A small autoregressive pixel model, trained from scratch: batches of 128, trained on photos of plants and fungi (iNaturalist).
Rows from block 4, named by matrix and row number. Rows with one number belong to one neuron. Each number is 128 + 32 x the weight over its row's rms, rounded and kept within 0 to 255. All counts start at 0. Numbers have three digits each. After the name is the row's rms in percent of the matrix's.
# gate: MLP gate (model.blocks.4.mlp.gate.weight, 1024x256), inputs 215-255
# fc1: MLP up (model.blocks.4.mlp.fc1.weight, 1024x256), inputs 215-255
# fc2: MLP down (model.blocks.4.mlp.fc2.weight, 256x1024, transposed), outputs 215-255
gate.708 097:175112128112093137101096108103185106111144103100126139144180139142158095108158123123180168081110131147162166112136146118034
fc1.708 095:105143118160087105161130165117108178100098143211116141159130164111166126082156065133178098065083092200126225165154159142139
fc2.708 100:086131093114191181106191109116130141104088129107125138159197135109124127129105179099099159135085114081072118075143118118096
gate.709 106:123208143112138105136088130085156136149103127163185081153109142150179159118110108142143113143136158136221113137127142136137
fc1.709 106:121148206075107117157093104180143117141101133123138053217146100131161100167098102184133148099148114089123126068120082141111
fc2.709 109:136116110141124115139141117185135136119120164086072103164075139151124137131129174085142073171138086169127091115104111137118
gate.710 099:198117143158168132189126133110141075135105127137053084124099146122106112105152115196128151092126112120127118123112111138155
fc1.710 101:194177062141104153110097047120180086166122106133142122147129132095173100094080186103161111178065116159091098135179168156096
fc2.710 099:129140100160108098079112145160161137177079176091140116153183114074190124047125135116108208186127116101157063149137127137119
gate.711 103:128082158130123117114076153152080149131089137129177105081192099123132151133129125151120132139079166114152086131123107137183
fc1.711 100:130109075089137177115136115134146148142144118117136131102114121138136097083146181082124164161133168137085174158114091135070
fc2.711 102:131139133092108132150114107089131098153105130170077136160111167124196118162132133093106151101162150193190138166159104131089
gate.712 097:173091142108156145140147132140087086114081077080174075181081166098116115117169136108118130121106117046181142125093131138138
fc1.712 104:118126076136166159146049131108109097091189076171135178086157110168097080144165090169083108103061105140169102054122151083142
fc2.712 100:130176146098103085111131108143150151099157098154137153114160180149143173185137173135139182113166127122062092133095145160128
gate.713 106:098112171170075082143116162151105120091164103175163139148144152103077069070132143121080119161140114178145129151117160150115
fc1.713 102:122096136087100198127115147107149118179171131123079172178191170146106139169128125134135129134055118107121096126091091157159
fc2.713 102:091112156118103147171165089132087185166134129082126117121127122153108115135156165102124154107091141169186154104122134026081
gate.714 098:110141116072096208167087163121092071116107099130119134115098080222083135169146092123130162141145139138112103131091130160143
fc1.714 093:127186180159091154172104056114111106136144143079121116161092154125130111102126145105147094137144147181157152117125153105113
fc2.714 089:160172092136114157101147125128132163092077103114121184094121169112133096125116069208122128090184109092149119122146151170189
gate.715 098:137111121159102085092116121145137104106128156155170131125133188099137162101045190165112110145172106168134125198106139134141
fc1.715 097:151135134131202115117194192172119100106079068151091133108135146124165177122162112153123091138127104154092096105146145151095
fc2.715 100:164152163102109098138072177147099149142154091188140084116111100113157077148106160150159169097133090116175135135158157107161
gate.716 103:079105147132088122128079089093165138143098133139133120138121183148154176151132118110167131139142073096172065142100179107165
fc1.716 107:113111150129167133103137132127110126118078144134106140113087162148190093104158126168099071162098188122137118067145128125147
fc2.716 104:182139142133087142083121122110082073124102095180087136131109095135130192123081122177155114152117173086174137151158166072163
gate.717 099:026145129163115115087129110095135070114148107126110145117129108111072130085113133144124082112125182160151128165119107120158
fc1.717 098:142110144067125129079090123139112223175129129124193106127136119138133151123142137090149067106110139077082130134099134164103
fc2.717 101:143118112100154164116098076103132144155107212093099109147131068167127138172159145137090137116150097127161092095129118125056
gate.718 100:097135115127111049126066069102117136122167164119105136187164099056194164162137125113161193101115112110181110154128153097148
fc1.718 099:116148152084141134073075098055121086154125126156151160135101154106185096170101095130098117114099135124112131135071113122127
fc2.718 102:104133099113094203115105082160109064122113094166109090112117108159137113119167144133174114073127100146088151139190132105170
gate.719 099:074127100061148096165146196181088147127097138123143119117177164137148114139035110135096178163125166114151183124131106087109
fc1.719 102:107135112173087133156131139205127145120133117076167117154172097111138150162131100132151128160145149104131073150071157160137
fc2.719 099:176210170119120141117111077101136156119101115147129098151104182080105126126136184131100139119159070135108099144164195099142
gate.720 095:184095059166117128127161097103195119073095079094107136176143066113140125125146096128124101175116163112182124166102130125108
fc1.720 097:154109179133099146149133147156180098157156145079164071177086127134135131186153165104112124129063139116149115105143189136100
fc2.720 100:094155132108152104137150116177184121091093092169112116126148108179154138082109140117076152111113093088085101131167165129198
gate.721 103:134090101159116154144176175139090121112167120190081121164120108177094117112123182109181138115164072126065090172107084104097
fc1.721 097:111085114089165153127124146122047083125155081131159200168106152160117150181105102104168095138157159150191139140087161126171
fc2.721 099:178127124113174191095137131132110204134099129163112118057129070095112084130105152086075105153117156178113123105115105153152
gate.722 097:112149111113114179158121137162099112160127104163115178107110133092161174165136090092204116104169103162158130171162079215069
fc1.722 099:123103137142134097138099124115107126128055129170150148140118092152171149141123115134118081158139061138106134148130103137127
fc2.722 102:081187149105150128112095105062112152100106169175111142173141104065117096109136134078138149142105117167128100120102141118096
gate.723 102:131157053135100109092158114147114077127130181083144082122145166135155064120143099136122129084121137120153137179137114087095
fc1.723 102:155103116118153114116132146122143133113069121101173086123111156128160103133104175115149167115138086119146159109112075142146
fc2.723 098:052126119117117105184189121094173166171131136150148118134097123099072134086098117152125164127152099168100066107108116124141
gate.724 102:118151122089101155123118131152084142173138129133110079101150066146122147092178109093127154085160143116153129114135129158106
fc1.724 104:132127145192135127095143213104128110165177145073139118077137152102144129129138154160161102156130148102073127157144124075093
fc2.724 102:145144088115131166140154147095143075114100101079119113189133093147132089111140097101100175105110136168151104119115082180093
gate.725 094:095093131114152080119125120151066057110087078129109142169100080071164095069127143136137149137133140127179119109118139114108
fc1.725 096:076116127157108179098095173075122151137144093199112102159127091118145119162110061079142148112165141165141144102150197115127
fc2.725 097:187057086159175131170115105178103088146143166158138078129143143105122121114125153164128168129098103109107104164140137176135
gate.726 108:066130078170076088135039133107136072092151161130085145175139139165177171103115131121101197178137125169151137148107075081159
fc1.726 106:134146169151144142086169105114178093154174126140115092151132188090138134111152085100125108144158149130059044107100175120166
fc2.726 107:126112157117130141144167156129122121134155091164127098128151122091101099193139146121125097079154149121087123124181128142096
gate.727 100:090118090085099122150185106161068134096178162145117060156115133137156119116106159155089157151101168118162123135150140193113
fc1.727 104:109153137095166092171143154163175113164164131069059132118125149100114145125130104211151125090075136173132098087162161120084
fc2.727 103:133109139131080105127131144128085096107111121149096104153130126149136107102129055165104142088109163141132132102146181134105
gate.728 105:123102108104119170153198087097165083073068194136147120069105121156171157170191162115132101167103147166137139143155145163105
fc1.728 102:146119130132108159083121141148186150096132106112102080124153192059101180096182063140123075126097111170212120214150196061156
fc2.728 104:111144099173152124100179110110098103123152128183099142094162091129105130140111083167141138125113168095109124152091142129112
gate.729 099:109176051139118087057201074066136093145137104107093128094100129127148127137100130116132134135106115148134161124116137087097
fc1.729 108:139137094125116153113141104055100078083146138149115142178108068139068077139128216159087074117102084122156114150168144075111
fc2.729 100:131172116176115165159169152121137205163191146078099074149132177137133111083194043172132164125105120106132174127108097153171
gate.730 097:125117126143142130072156168121069112182063126099113165139150072170128108157109144143106135129186192123136179203128123106116
fc1.730 107:076123130146112107083108127112151134118112122115129155152121112093142153138220136088132102121112110164139131093140094122101
fc2.730 110:111132122181119089052167169171101119133085123103154074068176145123086200091166118109109161074113119105160125193111113131156
gate.731 107:106168114138126117181142144148126132097121108155128115107075111196182162085119109174143140115066114151170118122156152187139
fc1.731 102:104138140115125090129087129105102194164101167113136079142133090134111152142120094127193135097137120137097098155128138141167
fc2.731 100:142106062119121128102116176123105170175087179139145094123166116077197142169087151140127126153127132112099107131086102138085
gate.732 098:128142147178202074150215140168136180100165110098120119134151095153090099093141114122099090104089121148119150147167167166141
fc1.732 099:159098128070158120138138090105100143173095156154179112162180124105137125133117132199132077132129098177163119135085150102089
fc2.732 098:141136125131146123165097146100153127111186062169115106049120139107140137154102165114118122169152081086124159109130111111084
gate.733 098:153119135174136194167102138159146159138115151113081106181144133119096139116110113090048119136100133102137101132121152086185
fc1.733 098:132094098165142048155099138102150125116159187109139133176130111133141104134126111157125157184129122089120136060203115128141
fc2.733 100:201121162154129081184118121132136078146139103158140086115146147156127117099162109144146130089141169166107115134155108098098
gate.734 104:139159110165110116110138127127121117101114151144128164165135100083098113163165074107159109134117049179110124136108151147120
fc1.734 105:138113120174128121166147168106189147122134129127149167133183081088141131161154127144150155139196112146174087179073130086081
fc2.734 102:108129183100102093105111153140136070146157180108132128130158106116121072118145127065120164113143086167084122125142093089082
gate.735 105:132072170138112140138150156149107131116156129176093156184135123156098135192098131110116110166081156124162151185065156126097
fc1.735 103:055162132113158151148161141129077153168094142103129086107164090123161137112161136156135147100085132087176158116130192135068
fc2.735 100:129151155143104125131093116159098097154114150135088096174109172070098098162207101125169185189115063122069195120163176143116
gate.736 104:178156161082124073067118174175080170111119114186080161161140152116153111147146133146152092137134173142177142128171169111131
fc1.736 100:169068126092089110104110066135101161198212083139138085129054075122150148200136109118113147124124134102173082141131120097087
fc2.736 102:120148109125134128098180098193116101129034070118108128136160158071151126112166097128105104101135119102135132104120168130058
gate.737 097:188105096113206153155113087130093127142153087172189121165123023130103113167161188157081155139125126133122145124161140164128
fc1.737 094:120109176154117090131108127078094133151209115214117176154129156112129067153118085148105172146147188145102140131133127165103
fc2.737 095:139192099102176057107156089111118120164131195125124110127092125137146188043102122158136160127105134135100121149114149143140
gate.738 096:113084114151109159153069143071075118037156150108148107043186169012111190138112128180119090187161137143175134160078162111150
fc1.738 095:124119043041116102114121090186080111151094122107120149156124145149084166122137092093123081133141154146064100153139168132114
fc2.738 099:121113162106119170164109160141137121079122131114134153091144110176111139086104113092200154157100121136111102139050097129133
gate.739 099:065135112134146097148147156150046167145079112119091133168099094181120115190124119107142099104117169111134094143150103095081
fc1.739 097:121117095145081120140063067110085129101162129120159089088162137141122113130113095147074107145103156102140172096147158144163
fc2.739 100:130112152123122152084081108123187110125107147120113174114127147115105110136151182156135097125163118126122201175129142121223
gate.740 102:125092097117137102126121105166194103168062091078150125212126127150172162148110188085090210086107141182112105112137123137102
fc1.740 099:178143117190090124094090069146121113154167096136120171163068120119165144156138123135086062137138095100112187110168099115205
fc2.740 104:175071099156087145150134113067212095069123139115129065120130069159176141168118129136104125164122116151077133113134125106141
gate.741 104:116149195110143107097159080188101112101096190134136170103174063107116145150131085091103168124130139109174084127119094147181
fc1.741 100:179136116085138128114071156169107100138132112130122142136173148158104111076128126127088157126088165125098112124097169126152
fc2.741 101:148159144130114061152166126116144126076117117108106071138115094166116095144138119139161176143196107191089152126134140132152
gate.742 101:099179156210059121149123116084126131151109101160105140145133128137116133122111240157093116140134160099133128141006121141149
fc1.742 098:151200074141105138167113124163158105127191067127144136060136130149107142121161156125129073082108164089111150094083102074092
fc2.742 103:193148069143136092148167140132144136154125105159145140138118163150113138107098128113152138062096077123128108126161144190189
gate.743 102:114169157100175103098081050105155155144092139107180169120115145113132162187097129071108131162134201126145167091149147158150
fc1.743 105:112175077128162174139103135077128144176129163129129103167164134077056151124124130122118141158121091175182101096114136130089
fc2.743 099:071161114135130185161099175166147094074099163130156107145114190103122131110201153129105146081177076101181068102154159079131
gate.744 100:148140111092109155127138103147126136113147105146086154103109114121104105120096086119132142177076114107131162157133151126099
fc1.744 099:124172129140154081127115093145115157124175122116150164153162175094156183060139172173140127187098176119152111160105043159182
fc2.744 100:147159192128221142096168129106118162145109113156084115135160101185184162163194130070114075096087145144135131153173135113115
gate.745 100:056134149110131149105182107116082128183129154162091106125110146153166147116076108091109126173141107110058085163069160127098
fc1.745 096:165102090113150128126125154150118111127166134058159129139123189130111099127135176161104186132132104133049130117101152178119
fc2.745 097:170112203113138086121122121145158193099100113165128167148127105125142147150069132111101083132134138156118135069131148113092
gate.746 098:181106081130158107127145183158128144164123150151203099097140138203131088132142157149121181106093150113169124180114125208131
fc1.746 105:128110075172146108065082078165127131099148161092089144114131176128065120137116198122150167148049152157145162124129101115078
fc2.746 101:116067141169135055120147068128146129132070190134122194090069128114174158125104127112153093179073157076124107111107088111117
gate.747 097:092173108148086155090152131181144138139193147167092154070077136161064135150179099140164106147130122173129113154168104102104
fc1.747 097:112163110088116144107119115126131108119070154116076105141122099137101105116109045170132128137153108190116116047096176104120
fc2.747 098:149165120170038121123097160122132091129080118156118109083074098109157116155141109118109088143166094128162060127100154112149
gate.748 106:144125124162055115174101138065147083150116137125111137190087131159127056153122116140164208078106137181060142141084121134107
fc1.748 102:124141140141146146188127091136076140090106103081136095110141129097114134137147103129161120136102190171150103115082081081100
fc2.748 101:135148122153131107089105161166105129102134136099101094119156133120140143134132145122117095142109130119144158164179161175148
gate.749 098:111124082204141098175145128135086121150090166168147108128074159156176124120146153133164135160155126086079084089108152130052
fc1.749 102:084200124122168117086119117111160174091102093183139167133087141103181103120142139156134116153117097127130148096106114148154
fc2.749 105:155170097097102079179129146056129083158071142056170093110069190137092079138152147140138135186140142127158098127102168162123
gate.750 096:157085173124173150199090151167150154114105074133159108187099095114124158148097131119169098159087072143142136076142135209132
fc1.750 098:134140138123188117182163102179211134089136099118126145135130109083195063120103060087081077174150144148168097130106107109115
fc2.750 101:155093163161073096082097177165103127127144131127139141056086040116158107085182078141090103133141121109090132167146125136102
gate.751 096:127098104138128072110116180090131114112149140158085096112129085192197073120130183158094090107102086121151107081186078147163
fc1.751 096:160115196153121157052104136101118121076146086117205062147110073158080083148143114136105134158114107072168154207156121076142
fc2.751 097:118138076060086171155134103132100183142105160161138166088150110147063138024131060149167086079116174120135166091105147149131
gate.752 109:163041139106086144162147133165129154112170119154137135121138174114132150052184136062146182127140118135122139165114164161052
fc1.752 102:110162105142142105130159167119129106068150117137100085126120148090130114098133141115136123216154140071038132084121073100130
fc2.752 106:113169107126067205110146086141140103141137163142192109091120215136131096102093113106128125140135174124140163091115131104089