{
  "model": "autoregressive pixel model",
  "dataset": "photos of plants and fungi (iNaturalist)",
  "train_examples": 45211,
  "image_size": 16,
  "horizontal_flip": true,
  "levels_per_channel": 8,
  "vocab_size": 513,
  "arch": "transformer_decoder",
  "width": 256,
  "layers": 8,
  "norm": "layernorm",
  "norm_position": "pre",
  "activation": "swiglu",
  "mlp_ratio": 4,
  "head_dim": 64,
  "fused_qkv": true,
  "bias": "all",
  "qk_norm": true,
  "parallel_block": false,
  "inner_norm": false,
  "positions": "learned",
  "tie_embeddings": false,
  "init": "trunc_normal_002",
  "residual_init": "none",
  "optimizer": "soap",
  "beta2": 0.999,
  "lr": 0.0026,
  "beta1": 0.95,
  "shampoo_beta": 0.999,
  "eps": 1e-08,
  "precondition_frequency": 16,
  "max_precond_dim": 1536,
  "one_sided": false,
  "adamw_lr_other_params": 0.0013,
  "steps": 20200,
  "batch_size": 128,
  "epochs": 57.2,
  "lr_schedule": "cosine",
  "final_lr_fraction": 0.01,
  "warmup_steps": 400,
  "weight_decay": 0.03,
  "adamw_weight_decay_other_params": 0.01
}
Rows from block 2, named by matrix and row number. Rows with one number belong to one neuron. Each number is 128 + 24 x the weight over its row's rms, rounded and kept within 0 to 255. All counts start at 0. Numbers have three digits each. After the name is the row's rms in percent of the matrix's.
# gate: MLP gate (model.blocks.2.mlp.gate.weight, 1024x256), inputs 172-255
# fc1: MLP up (model.blocks.2.mlp.fc1.weight, 1024x256), inputs 172-255
# fc2: MLP down (model.blocks.2.mlp.fc2.weight, 256x1024, transposed), outputs 172-255
gate.141 092:143123109137117133113112150143133100119123101183147101093126161136144140181114117108112114144127140156160096173146099096102133092155143145092101125134103106145128142114152121165139128141122100200129140124102148157145101122142121129109128132149162156127
fc1.141 098:095150176122111148139165152136129077111056129114171128102125107141146138132127148117141089135088115158134124113122148150137138116136136138122194173148147135106150155139079154125155102141143145115135076133161129153141153124105119110077128098117165134144
fc2.141 097:138145119076130127146078155129140131149109120110125108092116123157131103104154091150114106125133121161119133160135154115145129136111179126118149128146126144129126088123149164115128079139088131066129125163120076121089129135169132151120132149136097129137
gate.142 095:136115167093091122079098146140142149140129128165114154149146107122127112104140170127120095128095147121076091113108110130128154115088162140161146148087130118138141130143164124107095143139099138147126140164136154109128105132102087104084101152162120191116
fc1.142 092:145184142107133110135131145127086144122140141181097128151115139115111125099098122187089140091089147132171121142081128108137152094117123129107129104134155161133091131153123152131111117148151121103149133126145100081095078143110127133099103118126120092096
fc2.142 093:113087115120150127119138092156134144119089145129107127147135154131181069126094091163127117131153119158108134176162150118158141141090127114122139138119108148140130146132115175084142126108150144192174136154101150133081115154153118102121118108155138128155
gate.143 102:145157104110117100109133143079106144113152099110140135126161123118101165117108140136156107114139119109114080142101132129092134174140105118103129116103121123120165106120133148136119137119142169180107119076115158097124108084141167124154165110133128162156
fc1.143 096:168131075118143138158130135119128158166169129161122201142150135096162145118142099114116128150149132168111143129116155135152126098128135139121132080097135133115113162092102105118139116152129136194147151096136126144131129115142162104092145133149117164104
fc2.143 095:128124107108157174121116177150158130118144112087124163149147132118111147076157176092142088119108136114103130099119118130167166124120108109129171151153158140097157117135103099157140148135155141137147108114114165129122110128113132135131126100180128129167
gate.144 095:125114093127123157110094151112082138122102126167128131111109140152130173157154163115146105105081157170135115152155152108154099140096135090133127166116150129075136108135134131143130142124091139122110168152110083132134124126179141142099108117097192158106
fc1.144 098:147114091119125110152141173129124127135119106099116092097108103103102159174135158130105159070141141154131096161128115104144119117078148155150101137159116107139126147123174125149139087108120135105137141116114121136123117139137126136097155150179174160179
fc2.144 094:129146134086129136116126174166074143138115125108120137150128137139109158113130104103161122125124151114126151132105193122090078122126081128154156109117102141162115137176112092088145151150151146136141117145124097110076154108136149115134115172121099156154
gate.145 102:088132127106115147122134167101150130094137079190126145118131128128176125174107110148127141172146123150094134114094121137086116165161133098087133151185099152138068111145151133090168150112154111145164165144090125094118120114105169132105152127117131122080
fc1.145 103:111132116135070142134140119147145142137081131119111118142108081095095151111155142105157161103157141172160134123132099118122147075119137086093097127101139122115116115131164116124139142153161091131078137129127129175134167115140100107111100147100154123118
fc2.145 107:100129088098113126095093167133157139147124127141156113119130096112123113102134116104178132121143108178119113173082114107139107099100105126145168099104131128148129098161129148138174168160159120132135126133147131096151138083172106109126114151144099102122
gate.146 100:110113128135128117085132120086130149151147169121131120150176127150125142162148119106124162130127169111104103103184110140154130132172140118125167146191111150154146113138090148204145136137100161158111125103146115116101156101108156112123103092112094126097
fc1.146 097:142128121132155129135104158126133137118151090138123093130118164118122142117157120156077152149136148063121122153109116132112139140136111153132143146113093143146133098143115151102155167143122103175122121163075143130156104157126100147155107145127107119180
fc2.146 094:133127139114133163094095097114155113146146091106152156162120172138114161195092164102147115097158138129122149136134131143165108136130109116117081112124121145106139141125114117128118109080118141109143125169104113147118131129142111123151114065145165125098
gate.147 101:109093055121169134150163088177165128109160096129144103151164094156152101142125134129116101118132127116149094128129154144157139125115128099110099144121109117178116163110126174120162105127139134181141158109171092171160167123164142118110122114155129147087
fc1.147 104:167119147170110110120128128118131147163093106157104140122127121118155165117143143102137146105129139139116100110154113114132123156132146109133165093122093118129082136173147139116105162144111136118118134152102126100103115116152127143105127181137118164083
fc2.147 104:137152089178135131105146119168149108133113142160129126124060129171176111172160100106121142135190133143157130139150161130127105137153162100113121114154118132109115123141130122098125137153158121149140116136090094159096138142137123132144136104182095139156
gate.148 097:121150132152096164066173165118093139143149123117131092098097129147063152133085118164121131138137106110162112112134138153144114140126144160120166132108093115108113133081145148140123144129139106152131152153137085086106125138108144108177128108113150098117
fc1.148 099:102152090137151130098196115115108174130121125133110109123122135166104075155133090154176104109106119106132127131109110152185134110113142130140135166146171138088119140153110123132145120102155123114123121125115131133108095143113182141158132139127137115159
fc2.148 101:120077160123162117147165114130121149118147128105142148119090112143115165128144150174154151133106134100151153158134149124166109120132136103093119161134126146164121122110123106094146114089151151175135113078102124106142132121116139121095135143110135115143
gate.149 100:136136099136122099124154169112139167131151174126129140160107142135126086096106127138155087158138117197189111105123176096135114187140121111109114128103115169147180127112166133107129138115142144096120106142144112110120099159107146126060139124164108147124
fc1.149 100:134133166111157148101101110127135132118112161090090129147114139120123094144147113168104173090134052156090146124159114170124110102117144168098153122123095123105101113124162103127162128151126138088099139181167138138125173132105056087106087101149124095132
fc2.149 102:119107149135140095123105124106118185142124104113089121162127118123176105126109123144156142129114140191147117142104120146126084111175170131162148114113140111107152155063156113112160111128133126105131131157147116114138147125146147107082123115138131135163
gate.150 107:147112112142142132137150149130132132103091064125132088093110114129127124160089105103122138137116115087133112092101125119115132096131171169133087179153164136100099103135104102123155159107143091140162119144135136133113147143154185114138150124125110116122
fc1.150 109:073148135121118139165145150096162132141153108182138119087094152107121132139118169123120092134120122060123137117132160119129120113135159154134152142121146125162094096104106109142163123134124104121139157117147107166070110174148121124127134133128116126152
fc2.150 105:109124109136145129082101118130139104098125140121131147126126150148120125152126158122139112119153138095125122115109088087118145167150114159117141166121150089130094137127086169128110117150173136119109166090162146120111100160131117110174076106112145095130
gate.151 098:145131156122147185120141164143144182117113133116125146129152149104102158140079166172123141105097109104110121156149109138150120113158130137130156123123122131145123063072118135151127111179135126147112064116124111089150122082101126110142128137111119105119
fc1.151 097:139144136127110142134110117137142122186136137115154133079132153127109126124112099114102115098123133138119126097118134104136099100136163118116184134126132154126137077104131150153103129153139166170118138083131139119118105134138171133089114128115160110098
fc2.151 097:173129122145094125148143189142117124128117097140105098134117102141107069154142179116121136105175125090112142150153149119132161104112093138143131159122114162154097081123092123118149126146151148113102130105106136118103111167113173078134124158138147175161
gate.152 104:118116128094114129156102147099173097100148077080127127116122105143129116120092118131120138138174125156111138132144119140140143119146101130091101086156109109133159122148141133124074148128188075170129134163125168107092122145117168142136103115087191155144
fc1.152 103:153063142146133139136078148130098145130106130163159133099128122139123124117112161142146103126151123159157088136158141145131151137113120149064099131130136139100121134143133133153097126122107129136148117123128096134094132169141104127130120084158169125152
fc2.152 102:127078140201114117127118098166150136133095113128136099127105136101146148105140125124102122100108122108159123143117068137124108143141167170128126092130126159178114062129136107156116131141099156128147152102141096110101089184092116134159156129128120122128
gate.153 105:087132132142136154163131046115095139124132144130111093140119144136142117111140101195119151122135140108088116118100159122151165094113109119161167102126138149152149128178110144151160092132120113086153203133109115139148135129164127136170154127184099121106
fc1.153 106:134131110140092115116141160132130083084134107113089180192160158093175103125151123133159150132134168130075131088106102085123125064122133156127145122139124158096175148133123182084160137105121145097078157086137120136084122147110108124107125168135127126138
fc2.153 098:144109110097160147169134105120113106144127118145096096156131134100141183154154131143086163117123135147141150134142156141142081164147161074127122124128140123111135147156097099139145094144148161166090079082171141131132145142106171165119126130152085132153
gate.154 096:110166109079173157134116123140125154090124101139141086157125121126111124150101120172147107141108121142150160134102135107126081099143105183115116094129111165124138146161113151092134123146121107121113103146147155117113087179082058135124125139139087109106
fc1.154 095:136129112103097117128139165130112137123125126171148142127143172148137145146102139121167128152125122118122148145122137161125135148117116139164124090091129150157084165161140159102168146111153146134077132105141138125111185144119113124096112137130124117104
fc2.154 099:127160112115127135111074128169139116088138172127101097124106115119133113179133137134134132139154113154153143092134152148124123138144130144163122069122127152115130145065092135152119149183140116098128124157113143122141109087130114172089124117137147082103
gate.155 101:146117105128119153137151146130125130144129180095093151120091111181120145147179132150118169108116083116149148107174126105142138139136109114139113175117119120127170115134182135075083117152093102153113083106083139129159121158141092153110147143167110114097
fc1.155 099:131103181107134128116126142123127085137106117186126133134139153120129090139098116125139143151142139118109100147118136127152130149108156081120087109094093145130133159121105122139119117116100101077131171100164147135111078183139130109112135130120083108169
fc2.155 098:125148146112134118072131126177132095154099104130123133126157107143183119105108124078135121162119127118137157132117129108136116145125107148112075136192111136123115122130123123119156107139116161110146121112149136069140159111098124131134157143118086104170
gate.156 097:135106181133137100121130122160138136100125103069120109133102145099129155120133077145132117122180147137131092082158105159119130139143135135128124126101051138107128132105137107149142141141114118145138094166119142135150132090111126107122137171155099194148
fc1.156 098:110142158100103160120131147098097170086142124146122152115138106089123116108147138110132144085122139161115105143138187098125141125132113107142119089125097083102151142134113113096129104195130111124134119159121140108171101114116121117155137093080135164099
fc2.156 094:160130137154115123159136150132079086110128110080148107127145121129112117134129117144138126149110117138167106136104149163162132128137133123129132074153132123125146167112091114144132097128115142134141152133109122112107135125145144157104148124129137086106
gate.157 106:115113104111115124112137106077133116103123140115134103093131131123183137093159134095159134130130087076122146123156177087172118148133107125119120077115142145130115067106068137135112138130090103147124111085121125142156144174137148159139066134109088144109
fc1.157 101:102178115091074084097181173110164123107088097174138100098137119138125139116105111150169128148114140130114162089101137117125131103097107112152112154093101140160138123168134152145124120114140135120127182120153134108107090193144124121111158140142156127086
fc2.157 100:138099129121155137160147135146095094164158155114115098131169091085122136096136126100153107149153105121094139158113173123109125134102115107145121107122137167152156111121100095121111123126125139131130095148096124169162174118144150124113069137125082124146
gate.158 101:108124142164117155134137141143167147117138110129165081137130140166139124154132138125138114106122120155111124114134140139096092109155145141101132095108149129137135096099144146135120184115105119109107092124108101130100133130132140088091112152119110141114
fc1.158 102:117095116116187106116130149141126129116098084102144114121185087123117131088145146151115148138098119132094097126124141087130118149174165107133161110143145143122101121137122143181100143156139134097116146114087123117144131117096166122156113095169157119120
fc2.158 104:142114126128132193088093112140131160102089131119124124166101096136116136093147128170162154121101128119125138098123156110125148123160127110082113089113108113135146079133188166114116099134140134102130143130106125098105138134142150111126120095099123138138
gate.159 093:085135152124101102136107166163127130131136097121175120124110106113128093101116127108116118062126113118164088113147093106155143094110131113146093098088153102121075118159151129116101120156123084139134120121127141095168144102076129095147144154125107111160
fc1.159 100:129142174114127139127126133095150142153118150114166146120111124125121153140126116151153103126149183111113162148173151079145099148175144168136108133137132131126184159151092123131126150103109182123140124150125150115096149142108098129161123080157127171105
fc2.159 095:112130125123126139074102148127133159133093131141110127091149134167132132106139112142120124155153132153114112182113153191091148117123107173090108090133129126123122114127142155123096144124108110144138147136098115104158147154102141129149100118144140132097
gate.160 098:117122159156097102089144098160083163168148127131069137108102122101145138118143183130115126149102147129151121142140101135130122154172114120101121112119082121151164171105120149133175103142136093122145156121162144126123139154159160152114163120148103127144
fc1.160 096:145142094116168087139073144131100167134110148163119127140095128104123133116118140081104149082143119172117134108149172083119120122112130136098138110129108155136129156167173142113118109144138117121132133137139098126131103150117089164131189137157165101106
fc2.160 099:141197155144140125109139156142139103123094158155088107133172165100108154098143146149092102139127119115093160168109106091136123132084100161117128096083146102168159128164112142110124137157093147151148166131152120168120132111116119114099109100118145132109
gate.161 101:131132074098139135116093157143058133090145142153162137123104105175116102139116111135129085107101123116133108151137108114131121140154173125134100138148107139125071150114128152120137113147131119136107132095141110105131123129139117126103091125105093135106
fc1.161 104:103177088089139099157175170130089160141094097084134147099169154174151127126111110131157135095119107129145100129128150145147132134144132102128124126163121141119168123117156142109126101129142148109095149106117087126153130109160134136116103145065170149172
fc2.161 101:129144127114108154170109153136130150122102134152112120115103160110112116140143179127185146148122105151141126124104164164101113137134174134132132127171110102137132111103110086133100131102163150121136131116125102138110137120118100122158129143141165125130
gate.162 106:142136147117112167165104132210185144080148158160125128131082127170156126156092113143125128119122137154115116154119103138144124106114137120111155144107163112160137092143090148078137164133103133118152125133137108104100127124111098106140148103123155102144
fc1.162 096:129096158134103131128140142109163116127163120134073154118131128111155103105145160182125145129125147159141112133106104106116097140090144112136117127162151142114141136107148104156140154123148150163124147147121163106105083137136098123104154134162124121131
fc2.162 099:104085134127129082159120140071107134121071105173105127107113111097138136149138112110137091161125145119131135134162125133097115101119120100152149142146100074126125100117115112131129174108173102137143142111131116157143161151089115109166137121117144103159
gate.163 098:140124137161074174134174094131129118121122138120151149127074124093102110148180084106099126166120191130122117133123139132128155164131172144103140087157137132113148163119128126142145140155154133176154132119082117185123116099131146094170131131131127109111
fc1.163 098:131162137150104079109139125123140170118111142150097076131131174126104138136139183114159141111120142126141153128144100141116081159138121108096114128085155142132140162137131126093108109137095177133129129186129145123145130087146070109152182144115142168110
fc2.163 101:140123089128136143119127133107139159117113125142161153162120112146117168109155147153156127089105126186103122155149133116130147124144158167163153105134154096131106103139124149138125144139157116137156121130109115120125100084156137135143111101140134148106